Weights of a small image classifier: muon at rate 0.035, batches of 512.
Rows from block 4, named by matrix and row number. Rows with one number belong to one channel. Each number is 128 + 24 x the weight over its row's rms, rounded and kept within 0 to 255. All counts start at 0. Numbers have three digits each. After the name is the row's rms in percent of the matrix's.
# convs0: expand pointwise conv (model.blocks.4.convs.0.weight, 384x96x1x1), inputs 0-95
# convs1: depthwise 3x3 conv (model.blocks.4.convs.1.weight, 384x1x3x3, trained with AdamW), a 3x3 kernel
# convs2: project pointwise conv (model.blocks.4.convs.2.weight, 96x384x1x1, transposed), outputs 0-95
convs0.319 114:172110103152147133161150100113128160126100114127158114115151130130119132125124117078152126146078099123114134121123097134103137130136130102117190137144106161096131142134096097138128118122082127106150099112136105136114160177115091127146119164156159076144130162121155128080135132088069125138
convs0.320 053:156113125133108128156162108111097125106128149093153130118141136145114103118142152149103130146112186141100142161149105126135082118097108110136155177096145140110088077135131127123128147137121144165165164145101111157145166087125123169129089131160155162110122155116103148080140128112130121175
convs0.321 093:150127138136103118106168155129154140124155142120107142129131129089150154129155134098136120105165119131168091133105118154083148113141154177154142093133149124078111136144144108108122082180143137124146150141115094117073097158121150171096080114152142149129142158111124112134122089101161115151
convs0.322 123:134104117113116164121107143091148183118108127146102126068158108137124076117169115087135142184144097087118145151118150137132131095124121155134139146127125121111164120125183137129143152149190115158138139148122132147114122098170152170114098143127102133139159123125120085099104114126149127126
convs0.323 092:109110126102130141137091140116114089153130137141151126144134104159148149134151122131110099135171146068108161115081161134101089144125156155127131137109137091166107099118157097112141147173133188105117089092110134121157127155134146067103128115126123125182113135129147155145132153147117130140
convs0.324 107:114152097109167132103115095129112108156168130118134149100143143180171144130138138120142165107179130142111103130105136094087143149144121164156133139103082177088143161158107116100147099164117112147124106146111139145105156122078118157167132120139174123162110126150144141140140141110121107127
convs0.325 039:086164110115144088128144150106155147096089104144143131123131146130127128150116110094104163109120087163154108140130126124139160170140135130146174118156169094133105085099084134170059142113159109153129136135108106109107136174098135126170153135137115113110103137098149129151153120141117129122
convs0.326 073:125119120083136139132179139164151114184150139121128131168146066112105101109132168125148169139128141148149134081150131130147106122095159135137121138122127138090092152102148187110170118078141139150135131134166111114112143109098115144124130132083105153102089136138125130167132146123152114133
convs0.327 097:141134062135116088115119099129127162113120088158079157134138174091104120150109173129121127094145165131144133109130156114139133110120139131136149119139095134096116134095158117099121114155104140138136149068104142118160188146122115124123087115113115119136134184081136132111112131099143098137
convs0.328 093:136122091110133163128130137142121176107113135098102171072167127126153117111136124119163122101100099129099129133148167113143113163113133107099125146112087109122102126131126113159127126136101143114142139150125156108149108157103169094125139147132155084153143082129120119151206128161169162119
convs0.329 116:185129108140142166131130106114132086132126166173097136109161117124125159100136148125117094137096135115131121171139108142113142107124102131149157151135143137135152122185085175077135122143102090117114110114118141168175111080150131153139137162115169140141114110149093136158136143102131133098
convs0.330 119:109145159097120163173136139091079127113128053136108145159148093113141127090102106108112142133108097080138124136131141129132155132141121134101102139111162148116135157104119133103110115106142119112145139182150128147137151161141174141147143148107140115119111128120074112148147184146127164155
convs0.331 113:164111090158139115103112124153093154135167127131151107128146121120131150140168110141176075159114127127096090132106097121094147096121147113118145138167159134094173166116135159138098125091117141144116140123136176145140198114136139178151133105120096147128137100117126124112125149153101141119
convs0.332 126:128126165149089144126155096124128111098097116132094117168139118124117124144146123107133136143135122133123123143091148109131132062167104154161128133149131143111115073079184143096128162140136160130100117089107126162135139101107113156172123158175169128094131135131151140080149124127156104130
convs0.333 088:114164103100101097127142111139151177133121094146142157148123119123138109151111131105111131100148105144075111131162113114105172131140134148141138168186131145148108083107159142142132123121134170138142136086118099135152112070122104106083142138109142117130156170137087120171140108110133095101
convs0.334 097:163143113136151112129129158124123081112140114105150119094090135093143163140145110128081146088156157127142148129114094182114154133153188109148158117149130154112109098138095102164124125124174128130124122118157148141143164113158113141146125150105054126110122112106171102142128116144115151114
convs0.335 130:127125140136137124102140118115119187164110145153085132150147132095118082181152106123104149120137096115110120136114093094104122122122133134095149112094175123158163113129109166122122144107120162131090129082128143134059102098174152091131114116147149124104114121108145139118152128114082139112
convs0.336 117:045141143101134088151134114156138162131111129107103120135112128114108109140100158132131148116125160167128115126103110139104142159116152101122133124113103156132116121136101108122077133140131132134132120104123118139139077136151162077118153108100131136095107175137093113128179113060159101152
convs0.337 062:146147150148113121121109153114123150108109069116149104125144131102170122079157148140115129087105106125102130101116112150157138138128138100112123126120130129161115146094083130092154126141107114125132152087156096187158125147089143160124089111148105113167135125076097162146119110156118110087
convs0.338 121:159091115101184066129112124144139101139102067082134113131121093124085128104102146086154133108150099120128113120115139105123161141078157099095132119111094131100111140135139111116108178147140134127137143108121166111126137098157121129149083108180141134149095128138128124152143147144134138114
convs0.339 110:156075141156112126140125121165122142079151152197142114123143164091140105105078093134105111109163141182102135156175104133152096104138120130129156117139162147138091088144110129155140177132092134146140129100103127125130168133125131147111127153144105132135127117154095156133113133146137116127
convs0.340 071:127139122091098118104138142136138148151113136122101089070137122127179109101163094128129118101114176137142116110116080176093117109147114111130103154137165125119165105143121168149157171141107124158095078114139136155154136157152115118147129079083139114119154135126149153126104135127150155110
convs0.341 121:147099114155142144174139132116117139096102147119166111151125156110133099167109151154176132094140124122115136133142110168114099123151131160128111115132118159171119111122143124114144095200104097093125154125121131113073122076145121085120121142125107141167127095140100184141118150110107139129
convs0.342 077:142134125127122091132087125183118123106137102129165135156128115121119088142171105130070144107131176167133129128119160127125088120124125159128115100109125107137076084113171105120112107128106136120170139119142126136131121124125148126131095155117112142081082086139122140075181107107121125105
convs0.343 095:113121142128113146120128081103146139133129155116143154123169104110110134113134119122124132041149120100128131112107131109112104137172150109139117133122167142068108128149080129158086108076127129121120109119137102155166138116091081124125178145128102157107119108081140136113145152122145094131
convs0.344 113:141117122088174137131161126140135132101124149095141107149132112082118126089137134116150127140109123159111116119153107132121101135103154131120065151106147130107162119149090122124146120088150061176143109185135162133141112123122100092159133107118137105176091132132148145120140162131136077120
convs0.345 117:167105086108114124069148098123140138117158131145124166126111134135124115085145106171080130145122108137170170123138109093154153156110118117127154138150087159096158163140079126122099130104132135133140136117160133133130098112129153170120130086156135152141148136151123136109161109180135146167
convs0.346 091:125170111123138109114160127115157104097079118169113100137173125144181127112112120161082163114104107153104168132120120087146115130148144121125103158127100154142128137160109130124097113166099149137130172162129091129146123108138140140112129119071079101148101130142082148126102125118111137142
convs0.347 076:157124150149109120169139116119154163123190143121150125114104116140114155164112109138106130111166095202127095161161090126151158134112155140115115116115089106129133150110125101155128106156139144138089145085156134157145120145079073134104166150132117118138132136140136123142103124101132162108
convs0.348 124:152174168149152120132111136111120144097112114129101137133151120117190169124060095138111101100119147119106150146111125204115120125143106100161134134149113152124111131121125122111114180140114132128147119076102113136154118164143149123113114133127154179118109131103120112109141138075129125163
convs0.349 115:142140107120118122168159116113129130149127105125174128113154131099153150146118120086091130116075168156102122127132127131085151123115140107102145134090135130094167154157079106147140071104150082155154118123193128127119155086102150157141144132139108132112134183125146101137145132118136128118
convs0.350 067:126113107130122101114115116093123150105089105102160119101151116085162142174103117142111141111144091163120121155111161108112168108093160100090121095146119111077153101128086141119087154090149110138126100163122130128130128129127178098111157095109158122106124097138108163123148102123123133100
convs0.351 086:164145141117099132112173127113114127144142099089114134163171136112120109134083081135119107137120083147154116103153163135139192108125136150145122112154139108118122137131162107174155148165141148135143132153093099119136083140139057118121113141118123123157126115142148162090129108150148159097
convs0.352 064:163139148145118102103103181106169127126140147154101119164118121120150111111098117153088105144105077133119094170138125101122099113136156151167156121123145135148161149146124145125159121154146136145127137149119140088133158162172136106135139116147127192144148115126126084186142139107117085129
convs0.353 120:145138112136104139100155097122118122154152082130136150188131181119159148117099094088140081130126165136134102152122143152092145077100130123119113164119116117082140099157124115175138155106096164127140156147129166132150139133143106098129136133133138146141118101107151092121098150142160152101
convs0.354 052:163155136103138101122170143108077179149121117138132146069105154146097118140143113099145143154106143152137097156096095149156101114128136084103133139114120120120123071139156114126111164161129127098096135114104130138120117132150152122091144143131141125148082127170093139132155149159124092169
convs0.355 083:106080132117143128187103130111141158110133097112177144146112074141154123132136104147113121095137158084134114088079113118160119128134134161157134135093109155149114173121096143089092094120110110169134120143153117128140138156087153094120117126155127077130144138166107110127108126117117139129
convs0.356 115:155138107125135077101156130100128111110124125098145124152103144132135122160096187113126152107106106107126129108094168122121130128122121126084169118115150102115157111116094098120123077100124126117123117118100103149123136089124129153160111071171063142141097129127112113108168092093118155131
convs0.357 064:144163099158132060147147143109097113128096075126113146077121121112152104104200121125136101115107177085129142127124149117137110156155120088150111146125159147108124133138128125126121148121116122098130149134113127115166142122148165166132148143104141123152146117173105148131126150105137090176
convs0.358 066:163177116121164117138166141153114106150149133099112130105139102115127168122136103127102121156119132107135165148169080140124117157188137159148127110164162161124148129119120136095160128125089097142159071128140137104096069117105130146116117130117128140159169100109125125108111116124096165130
convs0.359 057:132090134111108117116107111142108181128093149101116145156125131135121097122146116094162162126094127146110109121143145072128143160078144130167120132158131139188123120133175141178118107160083169115138153134135108163129123081126163149146144113101091147119132101157134121122164137125136151128
convs0.360 077:103143116122097144138112123130146058136164114129162103092166142142070135172113118120115134108086087103144131142125148121172105093099125109159132168129122147130113135167134129115107121137116119119164132104139138117170105119184153112105107132163130156102109116160139110165101112129172110127
convs0.361 112:119148150124115123142141137109123092113122160081104119120112145137156147119105137087088163134159118154175128116157154132126122123152142127108168106126132130136140127146135125111117171139131072112115104156153152175123157134079096147172126115135097127115160125180125173063114099125091144116
convs0.362 095:126134115122115106152150113127192151181190106136133116120132123171124158147132165113124105097179117139130112133168102147082151096143127114168131134132090140160123157162137109128144141123122103134109103124108127112138174121117137115151135141089116106118071178153084116128141150114151124123
convs0.363 081:147175126142110119135137091140152102152153078168121183142154157127142135087120145148146178123104166097128184163126158092139158115117128132114122124170144092130125119128109159122095084122123169110155118094091120151119127157131097165135096160128111118125115131118110102146152149129138126144
convs0.364 119:157127155161125097096116157119114106131131173074080151154099077139116106103085117127160107116124144124094135119107104095101102103154116105160159153101125154162133144128092169187128137121119146125111150155159105122089132122137164135141160126147100141132139122117149101112138151144118108158
convs0.365 061:128138094126094160156107157122143168118149130129118096121131153135131161133113151071182137158126088090119134118126125102099120130081127138170092097121151148101122067095150136131135133132203145125116111128132106116127133110197115124123134124113136111116151118106124118081116127153135101138
convs0.366 098:113110101112088155104098099150089139118132143099111131136117143124117155097112143128134117105177119113179102096149134106145116128143150090130130142196133107144140150169124115141138134108123079173135193121109135139145153125168131131135116119143135151165097127127124092143123117172124177168
convs0.367 084:187136143137118172138170145133132105153129110078112159119157125122105143121093139119143199128133089122159144104132114118117140158120161095111145173107127140124132091126138106113158087103109154142136142115166127148116160153120105166149092152133110113140136136134121149100125123064095153119
convs0.368 086:157095131124180125149146101145121132158160127125139145111139116100160151128160156179097168147112110125099166162128133104103097111146180098169158100144165109074145080115110121139141090115132157113120093144106142116118144115133128135103141132111110108154139133112138086111123130149099173135
convs0.369 106:150099158135157113136150114105142113106107131132082158130074101156145156140144089088111105126141101103102115144156135120133146177116130105107117111155156164134141121105132109125098151159129117131121146120135113137124078160147133190135147141130102092132111116082138110145192167100117101102
convs0.370 124:051143096110127106146117155096120114118121112132097132138169132157137133113115136135129134135140135170159124140132120097161137120158129169123122124105149150095123108165129168156114116097128080135134092135100129105183154146126117130122151143179121126113175111159142148112110063088126158143
convs0.371 057:113132148106154117165137145119161134120142147133093090137129109125129108138114110196130088156203156151142116144133138196116114103138118126112147158125127093107120127132160105118137137100084136117141115139131128112114132097114130133116107137119123157088159082087117126090133197145143106126
convs0.372 073:103129102157127151082158100120125165135112132146141127087099133089095118122124169129122131166082178135101114105147085131146101131133104113150141159125102104125145131127102152106103141115135099132086101137174124155133106113131155122111102113084099154105136122137193116089097117165130109140
convs0.373 090:128122094108098114125150141101123153155116093118134155122134052147194114135107111135102152145106103137095124093130134100149136148127117111123134152117115115131139083099095114055128108148116111076118143147133095152149130120104174117145152116126152075148111109150118142159122144110107139122
convs0.374 098:109142124120141111102082134147158130126084144127117134173153149149133163120164154102171092104103102119117106102100158144101120124142131101119138175124135089145105160099108126127146147116107106123101159104133092108161145170125106146108122121132155108120143096130158121182113116158120056124
convs0.375 068:096149118095169151124163106190137107177145151133126155124139105133085150112161151112132123156137114138113123110128146101148129158098131086107141107132147139070163107104152121087107151121152098120188159144122122096163108111142149146136096150146145148108147112155133098119129167121145121143
convs0.376 090:117137090115125132126125135157100162106095128166125117120107095132142164160121103141125121105113154152104135097100165101147143136156164142132115126100114089149122114109143107135127152137148185139177088138124081115153141132131153113160146134095104169140130086133097146153144155177141190126
convs0.377 081:147122133114111139118156162122104174155171111125122064122129143143107121167150118124113137143160079124094139116100140113106151164110147108122148125174121106147170093147159160170161178097153148137117147136131106138108125136150114105145139170114084087118077131144136123129153113110123133120
convs0.378 104:125188102161092130151177108111142166133125139129099131124091157098129133162148131152144123183087133127120117155123102138139119134127155112147143125127136097140094107119121171157149137124118146136131085143172141099085170141109152124144175103135180118071160133144105137152122117118136123119
convs0.379 103:145106125136084123088117127127096131175180072143127152138129142132097165134090144117112141119139156151141142087124164106160131139149131120130100101152140166149087128096144143137095129144151136127141129076092071089146143121144148156097124105117121103119136153122119104116161175119155132104
convs0.380 139:179122124123135079133132160153142136136100100137086124109117116127144162130145075125102144110098098111114102174179070104130119133141136122111133144130121165091200153111106123139137169104114145147137138121122116159085171148154149134162091150111132114117157122125138105103150120134132135135
convs0.381 134:124156156132158156140135139137159121139113141094107163149139142162120120137146146123165140137128147115137122109139137102100114131134163121131124126169163144109088140127162129107115101153082097117161078120102154089144149143144108132134165103053131099157129152151174102156126171085119095144
convs1.319 106:151131094163113096139151148
convs1.320 097:140110104162118103173136117
convs1.321 094:110110113146157076115144123
convs1.322 109:145159146117087089120128142
convs1.323 094:115147113133187116116140107
convs1.324 093:155085118162117098116140125
convs1.325 109:114134128086119141075121120
convs1.326 105:153127095147111106168142105
convs1.327 095:129103097132101108154141168
convs1.328 095:167130106157101135091115126
convs1.329 098:113136094127102106135161165
convs1.330 104:097112115103159140133170113
convs1.331 102:146143120131088122167091122
convs1.332 094:154124143128079134141113166
convs1.333 093:123129145094138112091166150
convs1.334 086:128112150115081143108123165
convs1.335 109:126130188123099118149141123
convs1.336 099:090142132118180145110127125
convs1.337 110:091116149087121135090130136
convs1.338 093:104158134123166145103097110
convs1.339 095:130086122138116133169134166
convs1.340 110:099103110089134090124118110
convs1.341 104:122119162149165135100129164
convs1.342 095:144104125127093109151125175
convs1.343 092:102097097116143103147162136
convs1.344 099:139114121105085151123123171
convs1.345 096:173144143100097116145115146
convs1.346 095:087144159095125146115126153
convs1.347 114:085115094103094126116137122
convs1.348 102:107109095161168128150138133
convs1.349 098:133157156093098149126099124
convs1.350 082:111122144144092147160098100
convs1.351 084:132123123149108105110102181
convs1.352 099:131152160168155156110117125
convs1.353 089:106116167086130152119116149
convs1.354 102:115090119148121109082135105
convs1.355 104:159126096128138099089153135
convs1.356 094:169139097116103147094121130
convs1.357 091:137102109092098117089119118
convs1.358 089:147136132166097101140101102
convs1.359 093:101127104127108142085122090
convs1.360 110:082099105126119122104159133
convs1.361 092:112097109147092106165135125
convs1.362 101:109109116104097092116102102
convs1.363 082:110088110130157140163141151
convs1.364 100:156124099153136154093127098
convs1.365 091:159157113115082132101131127
convs1.366 106:122173153113156144111118100
convs1.367 087:147131112153108103166130090
convs1.368 092:152151147106109091110105103
convs1.369 102:088098097116140131152145153
convs1.370 100:137119143118088160094133158
convs1.371 118:134088124098082126121111140
convs1.372 124:128120125128142135155186155
convs1.373 098:152151143146140135089107092
convs1.374 086:109164100150158111126130095
convs1.375 110:123092106095097121099108127
convs1.376 093:122119112096138147095118174
convs1.377 092:089115170135146096114119135
convs1.378 097:128097104150149156101100108
convs1.379 108:104081107127104113104110113
convs1.380 085:120137141113085170130105150
convs1.381 099:096101167091148121120129128
convs2.319 124:121115157094135081169147104135136108130123094134117102104133160155103151158141123129114110099138104140142190106166100136170141162170130129157135141140109095168137128111100155137108106124150149108130100133121146169070121094123119147144097185133136131092078144126099139139118143148148127140
convs2.320 047:098124153108131091103118151148178089115133131159109104087099116154164124137129114147187120101092077144168137152120160108148126125119144145137104138102139122147136128133098137135083126111103106128134134105136138144114122158097139153155100097166163144170121100154102147104126113138180169108
convs2.321 084:149159179156137116135141142094098151178134097095060123101125165155154144123141124145157131115097156094152124121136121110144145112096159078126160154091142132184150154133085122097125130112128116160126151136123148139123152090136139158109117145103106130102130126131137120109087113144136086115
convs2.322 128:156141134146092114129111100171116156113086126115152144073100179087122104163124108129120130164177101179157090167124132120098130122087133159118108164124107138134162118118136153120099149120154113095146158104161141141108103158126089134100114095141100096119134134136165114127116119128129114141
convs2.323 090:179144108120133106119164120096103111127131153165150150165155135119173130125086165187157135124114107163141111162127099128096136121100121096106139115150115164147150138100103119121123161112099078102124148111137138170128155131089139137158086171133117146140118133131166098132118120157110097151
convs2.324 105:135153143106088126130128110113113118126108169128105126115112127207151105146093128113087091110150128151143116128141132143149141124180133134143077100122101135096100134125186128104147086156073107121145115147093150156146142116155145124135172109149106140151127133113087166150109106131119112124
convs2.325 043:124126176125132132128089119140095134201132152163140102141082122131113131125156117140111165164172143090175140133139137129149109125124151094081173094094156150101110150104132117106117110111136112160141126157106089158125158102101134139175125152102114109138141104131118158139148106151118109125
convs2.326 093:145145155128134105147159145152091124138113125133131185106138127111147096106079127105118173095136143116117123121134143149116088158161104149118142142146144147092125100107170150141097148121137112147108089123110154117145131159121107156164143090126162197130141160099109164118153135169118160158
convs2.327 101:163150151087153091146126099114111091103145115091122092102126135162127117085105119127105142136117108170080150130135119092120135124152161122125142153107093126105113095095118145126139145095164140144143120148119193138149162130110125126113132086146148111095107155113131138133085097184145097126
convs2.328 081:123101139128173132102136114149106131121103115095115110141177117061108121129077104121130107136165152168159150146110109126130097107110150135193076120140114151146136110126129144132114116123146104165114146096140154130082127145172133161138139138105083093115128108095147101106099111142126111145
convs2.329 107:143139145128105082139153129131117149094130137157145147107119155152103165123135125102105141089105117140162137101093140111140125130090147082108148163164146092147130116186147124132097151137165133101100135150121128148134109121141113153094114187091115109186117099153127121123158128164177129123
convs2.330 105:122119106134148111128126123152139146132147109122147081113132189113111113133114156120130153107133148119112103138146126161128146116145143097167132107080092136107131105119155132129135092106140077137157105131105122147101176129161067109122115106091079121142112086137189151153089109146134105104
convs2.331 114:111147059132160144118129139152097118106144107093113126135137136133153205170143146135142138107119142143156156101135074110111137102129107115139111126141085137132115143126126137122151134090132113166067114133118134154100131142107116163141167118129112145117136061097128104093108121134099095115
convs2.332 132:133105147153192130143120124158095151110141142094048096120151139124094156134105078113111115132156117142109105146133123107138150149134122128097116132142130144139111152168132161108118111141109120169100113142145134196081124145094115141122135146133113153140097116132161154163096123095130112098
convs2.333 073:135139160127144112121138097158117146133121143093127147046087151142129128089114150111128123135122139103136113139147166160182126089118111131154111085132134113146181133142145148148134160071095112129118151145105137178145170153117147133150142130109122156168134126128132142153164161102135156139
convs2.334 078:136117118142149126118124122124158089176174151143126110135114119117117123116108083097120161166139102120129136134086134164090116188136154086114134134122127121126152159119141094161148168088146141138156088191142132167078182141143130121137155130121113124149133108134128145133115127090144161130
convs2.335 131:102149139134164149097155116115110119119120131157097139181146130107109152119094132108153127164130113107153150178146147118117141095116112113126194132164119160158121187101110145119121097121106116162116118121132164121169109142095100118191130134098152121121137126151105127124176106107149152151
convs2.336 100:174169153150139126109135128127122134101131156159081102162088145151166116076122151112138141147130151111170130105174068113148136133141113115133106142149093132125119145095129141127116185129127101109111130128151150118099167074115110158156125141125151145172119092132131121104088119118099141125
convs2.337 078:123124161150118110133119149143119092135149124134138118177112114097139128133100098190101177106153150109159109152164083178108128161193126091152158146133129136120141113109117114150124146121092084136128122136142135142097130119163126132102126128126140146117105129157132125114103104143191163086
convs2.338 133:207106128156111127160134150139146135114111148143161126128144131132136141136167156145159100114114083121124137098122127121109143154112139117152138144074119160127104106123141113157133165136115050163124104108138137192166132105094115121128099115142099129172100123098118146134098145154112131128
convs2.339 116:132150176101099095126168113145127129127107106164124138104104148151151102123189134123138125135113134099116115124095116130147106155159148120137128157130127119114173129129130169158136120117081132132138142145186137135156109102132122108160152132123194110120146130148110193090143107179124101154
convs2.340 068:134125154147111121112130084121156159097098131104123116086117067106152131120134067152105113128139163104122116094143111147137140154094123135108125149144101102094144109126127133141142139122091125104074088176153150146142125168155143111108087141110139130132165097132128094124111145097077117153
convs2.341 107:145155168124129122122130154139130067171123132129087113117154103095111153101134123126074142161142128107147156089148144156153143122122088125154149163099109105124129114119113151167107181137131146142141164132086121150148122147135131156133099089124150146128107115125180131095155143136160074136
convs2.342 086:157137160148137133133151149132141136140141117146137096129110135142130143125087096137140119101078146144141104118188107143121194147120131092142114169129087120133149103147151119098150123105120115173129130186186162182151121116102128091154104136130142120136124137091124153136098153139090113124
convs2.343 101:159110157155163107161102131125146164092164115150136121152088134123075098124105153114153126140149123095107128128150118147115098180114165125148142119121140198131098103093132109136146114129124092131129119133126174143134157090103123119126140105138100114147095125183093135169137138140092144113
convs2.344 120:139095137121157123121154144131147107164127088140136095121066108074116125113139142100132138131117136134101111123124112146141164138102165131077118132146141100094144128139128146110137108096133118136096101175178080130164132103151142144188156156149142100175120169157118138136138119107120139100
convs2.345 100:111086117101104139092125120145149176139146158112113094124161117086150142125104121099134122133129140134106149150123086080115152094145117141161148113099094125104099153151102141094132149114111124170110116097168172120098161170104098176155139136134110113091123126145139113131135107091084136125
convs2.346 096:172133166148127157101093145111131099136153152152155093154143137119128130098114120142112159104121161104135128143140106091102152156162150134152102126117156177117154107126096084122126138119144127135138142183113100122109147109148151171101124135092170126146109118085120076084142142149142149090
convs2.347 078:148123106142120131110146181073154143115169140108175103168106131092120143171099138147104156147123088145142107170140120128174121121108156110120126107122120095139125109117138135153135135126162118126116121117088100157159118122139115146124130177148100116135052102125096160125106142116128146171
convs2.348 127:106112143102094133164125118155134129147125134135142110119094143136143100137139100117137170110174128131094148151165119134127146175132176112109158147109120108145178111137165133153115131130128100120103139184139168137082156109117094137147091170143153113155150074136085117160144114163112125119
convs2.349 114:129127089137161066151126108118167111169115121153180136084150091096098136148135126157147078122120133128111131122101098156141110122169115156136143153132142155134159143118108127149139081117150121112167103110140102107094163124161155150179139130085130136119153124147159121105111108131157122143
convs2.350 066:135117138111157154126136158125152157148151119135108134163148122143153103113123144109146138128138052172154127116124152103165142137109137093101118110151141179126137116152150163143120163137149083136141147114156101149115088147118141125182143126105123123101091135146118110163164102138175181104
convs2.351 070:149114181078125175127117119132181129090116105166107101159114131122137125161130094126111125127153116104133128100127116128123096161133143103178145117176108155115120133150139129122137130092145156145085108131110152175134144116126067145114112096122119120152147150124154149087143096185133139125
convs2.352 046:128112115115117123135136131144145093112119115142089122159134161122116104111116132093111175110129113125136135147143160128111166161144141115107107081160100159104176117161124157149156142118167129116120088171109104131166123104140145128139132161133103107150180113115155134179153080153167170102
convs2.353 119:145116136149106139143136132127130142135127127120136145147189127126159150132106094067112106157138131154109117135141114131131161154116110186164131113127121111107175155106156132162135117136071100090087159137129149149129141108185103113095164080151113117130109131120143168149143113100115166134
convs2.354 045:114123140133170142109163120127143143142100110128132083124112155137126156164134139150112103113144103139104146097165117145129139141131114087134159086114086135119134119173138127075135080145156132149087135134174103138147131127183150172097101084082130159139125121110127138158120125131086133091
convs2.355 089:101110142167144151142141152142109109107109064128095180123099151126128122142089100107139073121151110115117087092116137094134122156120127135188137122172149171128146113111137121153096118147134103143103150134134160150110141140121119153143113143132168137111119102109078118121153158171101154129
convs2.356 112:140086118132126152132132147100085154115138096134134148096137230141098114124112130122094146162109077107119119144099148094127106154112153121130129093125148126122156140112161160114090129111081128151110152127139118129125121131135123157166102094115162110131119114112127144110139156159080134092
convs2.357 065:113169110136150094133122137123158126136085131141128142094130108087156108111166135117107129134124163139149109132140144155128118138100115080162160172148146137114140147145090129165171136153128073117158165129101122133091154115110153138123158165106148077138163160177127131163125128127161100130
convs2.358 072:128116101119113145102103120130126125108121172120155118105118129153129141147091141147105158105185165147144100123181124155130121111149099110146102093125117126155156118118150136135154148139067094082137097145101099155092169137089097123148109122124120141142152104084160139149098098154130151161
convs2.359 067:174121108111094145151107114137147154123146089123168126135106163146091165127146120172148177120117140135111133115120145083141143151112126113112174110114148180165136098136148100142116114147111118115150175111123138120141137103110097108116144170149129114121078121148138138183168179145139132150
convs2.360 080:120098074108119126093136155119125094123154130133181138101103113121103115116109170174143141137087130134144110185124180104130121132110141094088146113093123133179109119182174117142121143129123111138153112122118141102126090153150081136093119161113108122137108147150125152148134164118112138120
convs2.361 120:123164123097109123099137110109111117137126132117154147099180171165145131129132126116119147137139123153162170073168189138134139136148153146130145138128117101140177132128142162109106120133109117125111136150093164143155123145092103142136106139176119138143151128184107155123096121174123131182
convs2.362 117:122095160139120153150123183073135130122168142111155098149121188088138106109165116150078157160121122113160130132153129109150119135108123120083147112083108135154093079132117126116108125126170109092155165139079078129155131118153138149126139124143117126127132127121122139130149140094144115130
convs2.363 084:158124119122117140101150144130139092148112122150125097157099166147156146117116128112149143102136141096116110151155096109125128124085158127106146090096131122153065141151175160144138089149123151162185132119105097119146134142120144104147138133131126147177123122188165117071142106118115134149
convs2.364 099:140108134126111116135110105138128110155120090063165117154126169116096141174140153135134142109129108173117131119170148084105140129160149155122125104151179170113150166156117132138184152158105126101110121134140109114136163111124136169153137122120146163143139107092118152161156082128131119126
convs2.365 062:110116130128087097131156145122075132121129147150160111138098180119140169131136124161142139155136127144145121123119071114114120159118102102167111091103098168138140086147131119088118112152178129134122136100123142142137108130153104118170137099129113120087154096127163072160137126089142118153
convs2.366 094:139111107151095135180109102129132133172171172126136173104123122146189117137144103098145130099154138127144146125141108121124125136101133136137133110144140153139107116133095116117146137134170061096106127117147086167140100111113151121104153159137141089142107099086086145124103109127148134175
convs2.367 086:110115117105138120109148161119114126142139128145184130104143106187119111166112110103080162117171096086134142105094110116146155107152137142124099144136113101098116092107128151155105095173141104091081117123143164133127143128097128119149147163129104124135114137097114145147103156081169143116
convs2.368 100:167095141113088119127113151142130153156090144105142124144141130080128179117146155172144161159104150127142106097150120096104108173123120122157115130106139077084133145129104141116139146178120149140119120158163147121119125122113149072148136081161161091122124124127127160141126158152111104108
convs2.369 114:137114127096180094107146123138140119135115171152134132132105133086077115135150153165159128145128069127113131142115142121084124122137097096114157129157100138105131116112124152090117111146133132109168117132119147099115121159095120111174123140119165084157147101151122127126085095177077114133
convs2.370 113:187099158096117120178114196125134137116128108128133085114137129119119167146091086114143116123132107082151131142105143090140118117138119120105151158140085179096114122132130138147104138076151139156123111130146134155142125128131140127136152148098121103159101125090118073118132108104120170110
convs2.371 047:131147134104104133131142121168123118184151132124163120105095122137126145119094111132127150117132150166099148122192120151118103094127103134114130152087084155100118106127158154158122094122099136099106111101103138150113171136130136123159117130087132136155151056146134130173088152123163129117
convs2.372 027:132132093132137109145158131120150102148113115110102093135180100116152159116139115144131161098123163139125173090102127119119108161132105095156104124115138115127111049159169158145099145130113126100080120134175123139116113149112112113137118152127104181139133126173111146147166118105160119146
convs2.373 102:126145105133155162142116137134137102126159149127154140129163140132076155141092168178141118109134105136118113124142154108097148083123139087131174133098112122129122179144123148152098165157127135156140138155123089111112091088138090109111165132140116170100109165115153120176148122107133125157
convs2.374 090:114084127143117117159185100130080109116150122179169154130118130138132148144126161124151125102140103141144140146081149124130140170080150120119101132099132124175118144099130084132130122176139103116115170114127111113111117110139110104098100193135113131116109137113123142106137106135141173085
convs2.375 083:136094130088158103117130096130114125132117105171116154157135092123085180099163101111147152134101111158103111098110166095151147134095139119118127101114188142134120158128121111151110096109170131123140133133142102152079149095124141103111134113094108127127118157110139076138142148125155086100
convs2.376 087:130156106129114129123162128114148170106146132163108128103103128143142114145114102124112174162169115120139103102153116116154108137148146115162098116103147146178103085146110098151136141118176079144120170105116134097140150100105120160117125121136128137170178135152117123124123151138152094059
convs2.377 082:110081115141104122112124140105117145163127103140100132150149127098108085109128140135144107110137110139149152137165139078132114110099151145104148122154157176150095109101074109121131109136167141162146162100135160111118113113088144145154170147123144131133129167145124175078129163178112127119
convs2.378 130:122118115154137131103131090133121134142143156149129099148147111131129099156104156108160127148145099107114133108168158087118132132144118156143105132152152142156179117151158130139109151155110132104118162106148094109157135073118123144127102079100162138137055134131121145106101148112155098191
convs2.379 091:114109135128086140138129128133117127163127144129120140109119134129117168129153183164063171120082137132107158105122114137161114104156141161126109101128138158118143098099113120131140100173142104080146120103125080105144136105147149129099102114133118165075152168100141112123104134084160116116
convs2.380 132:176148115117144071110127167138132113126132123115112111081126168144142163134136118101071142151122087139140133171115108110142128105089180113130092156118145137145128082104125072148092139124151104140148153119120130117118133135135117200106118124137138094109141146130116144163151148132135160103
convs2.381 114:147136144135101101085149182181111123093173168140135140144156124136136116135106119162084140101125137141109124148120083136138101134115096162154111129118072154150106133074145127095134102148129113148124096111164116128119131153164137111133106143132143163131123125086135077115150113154098104102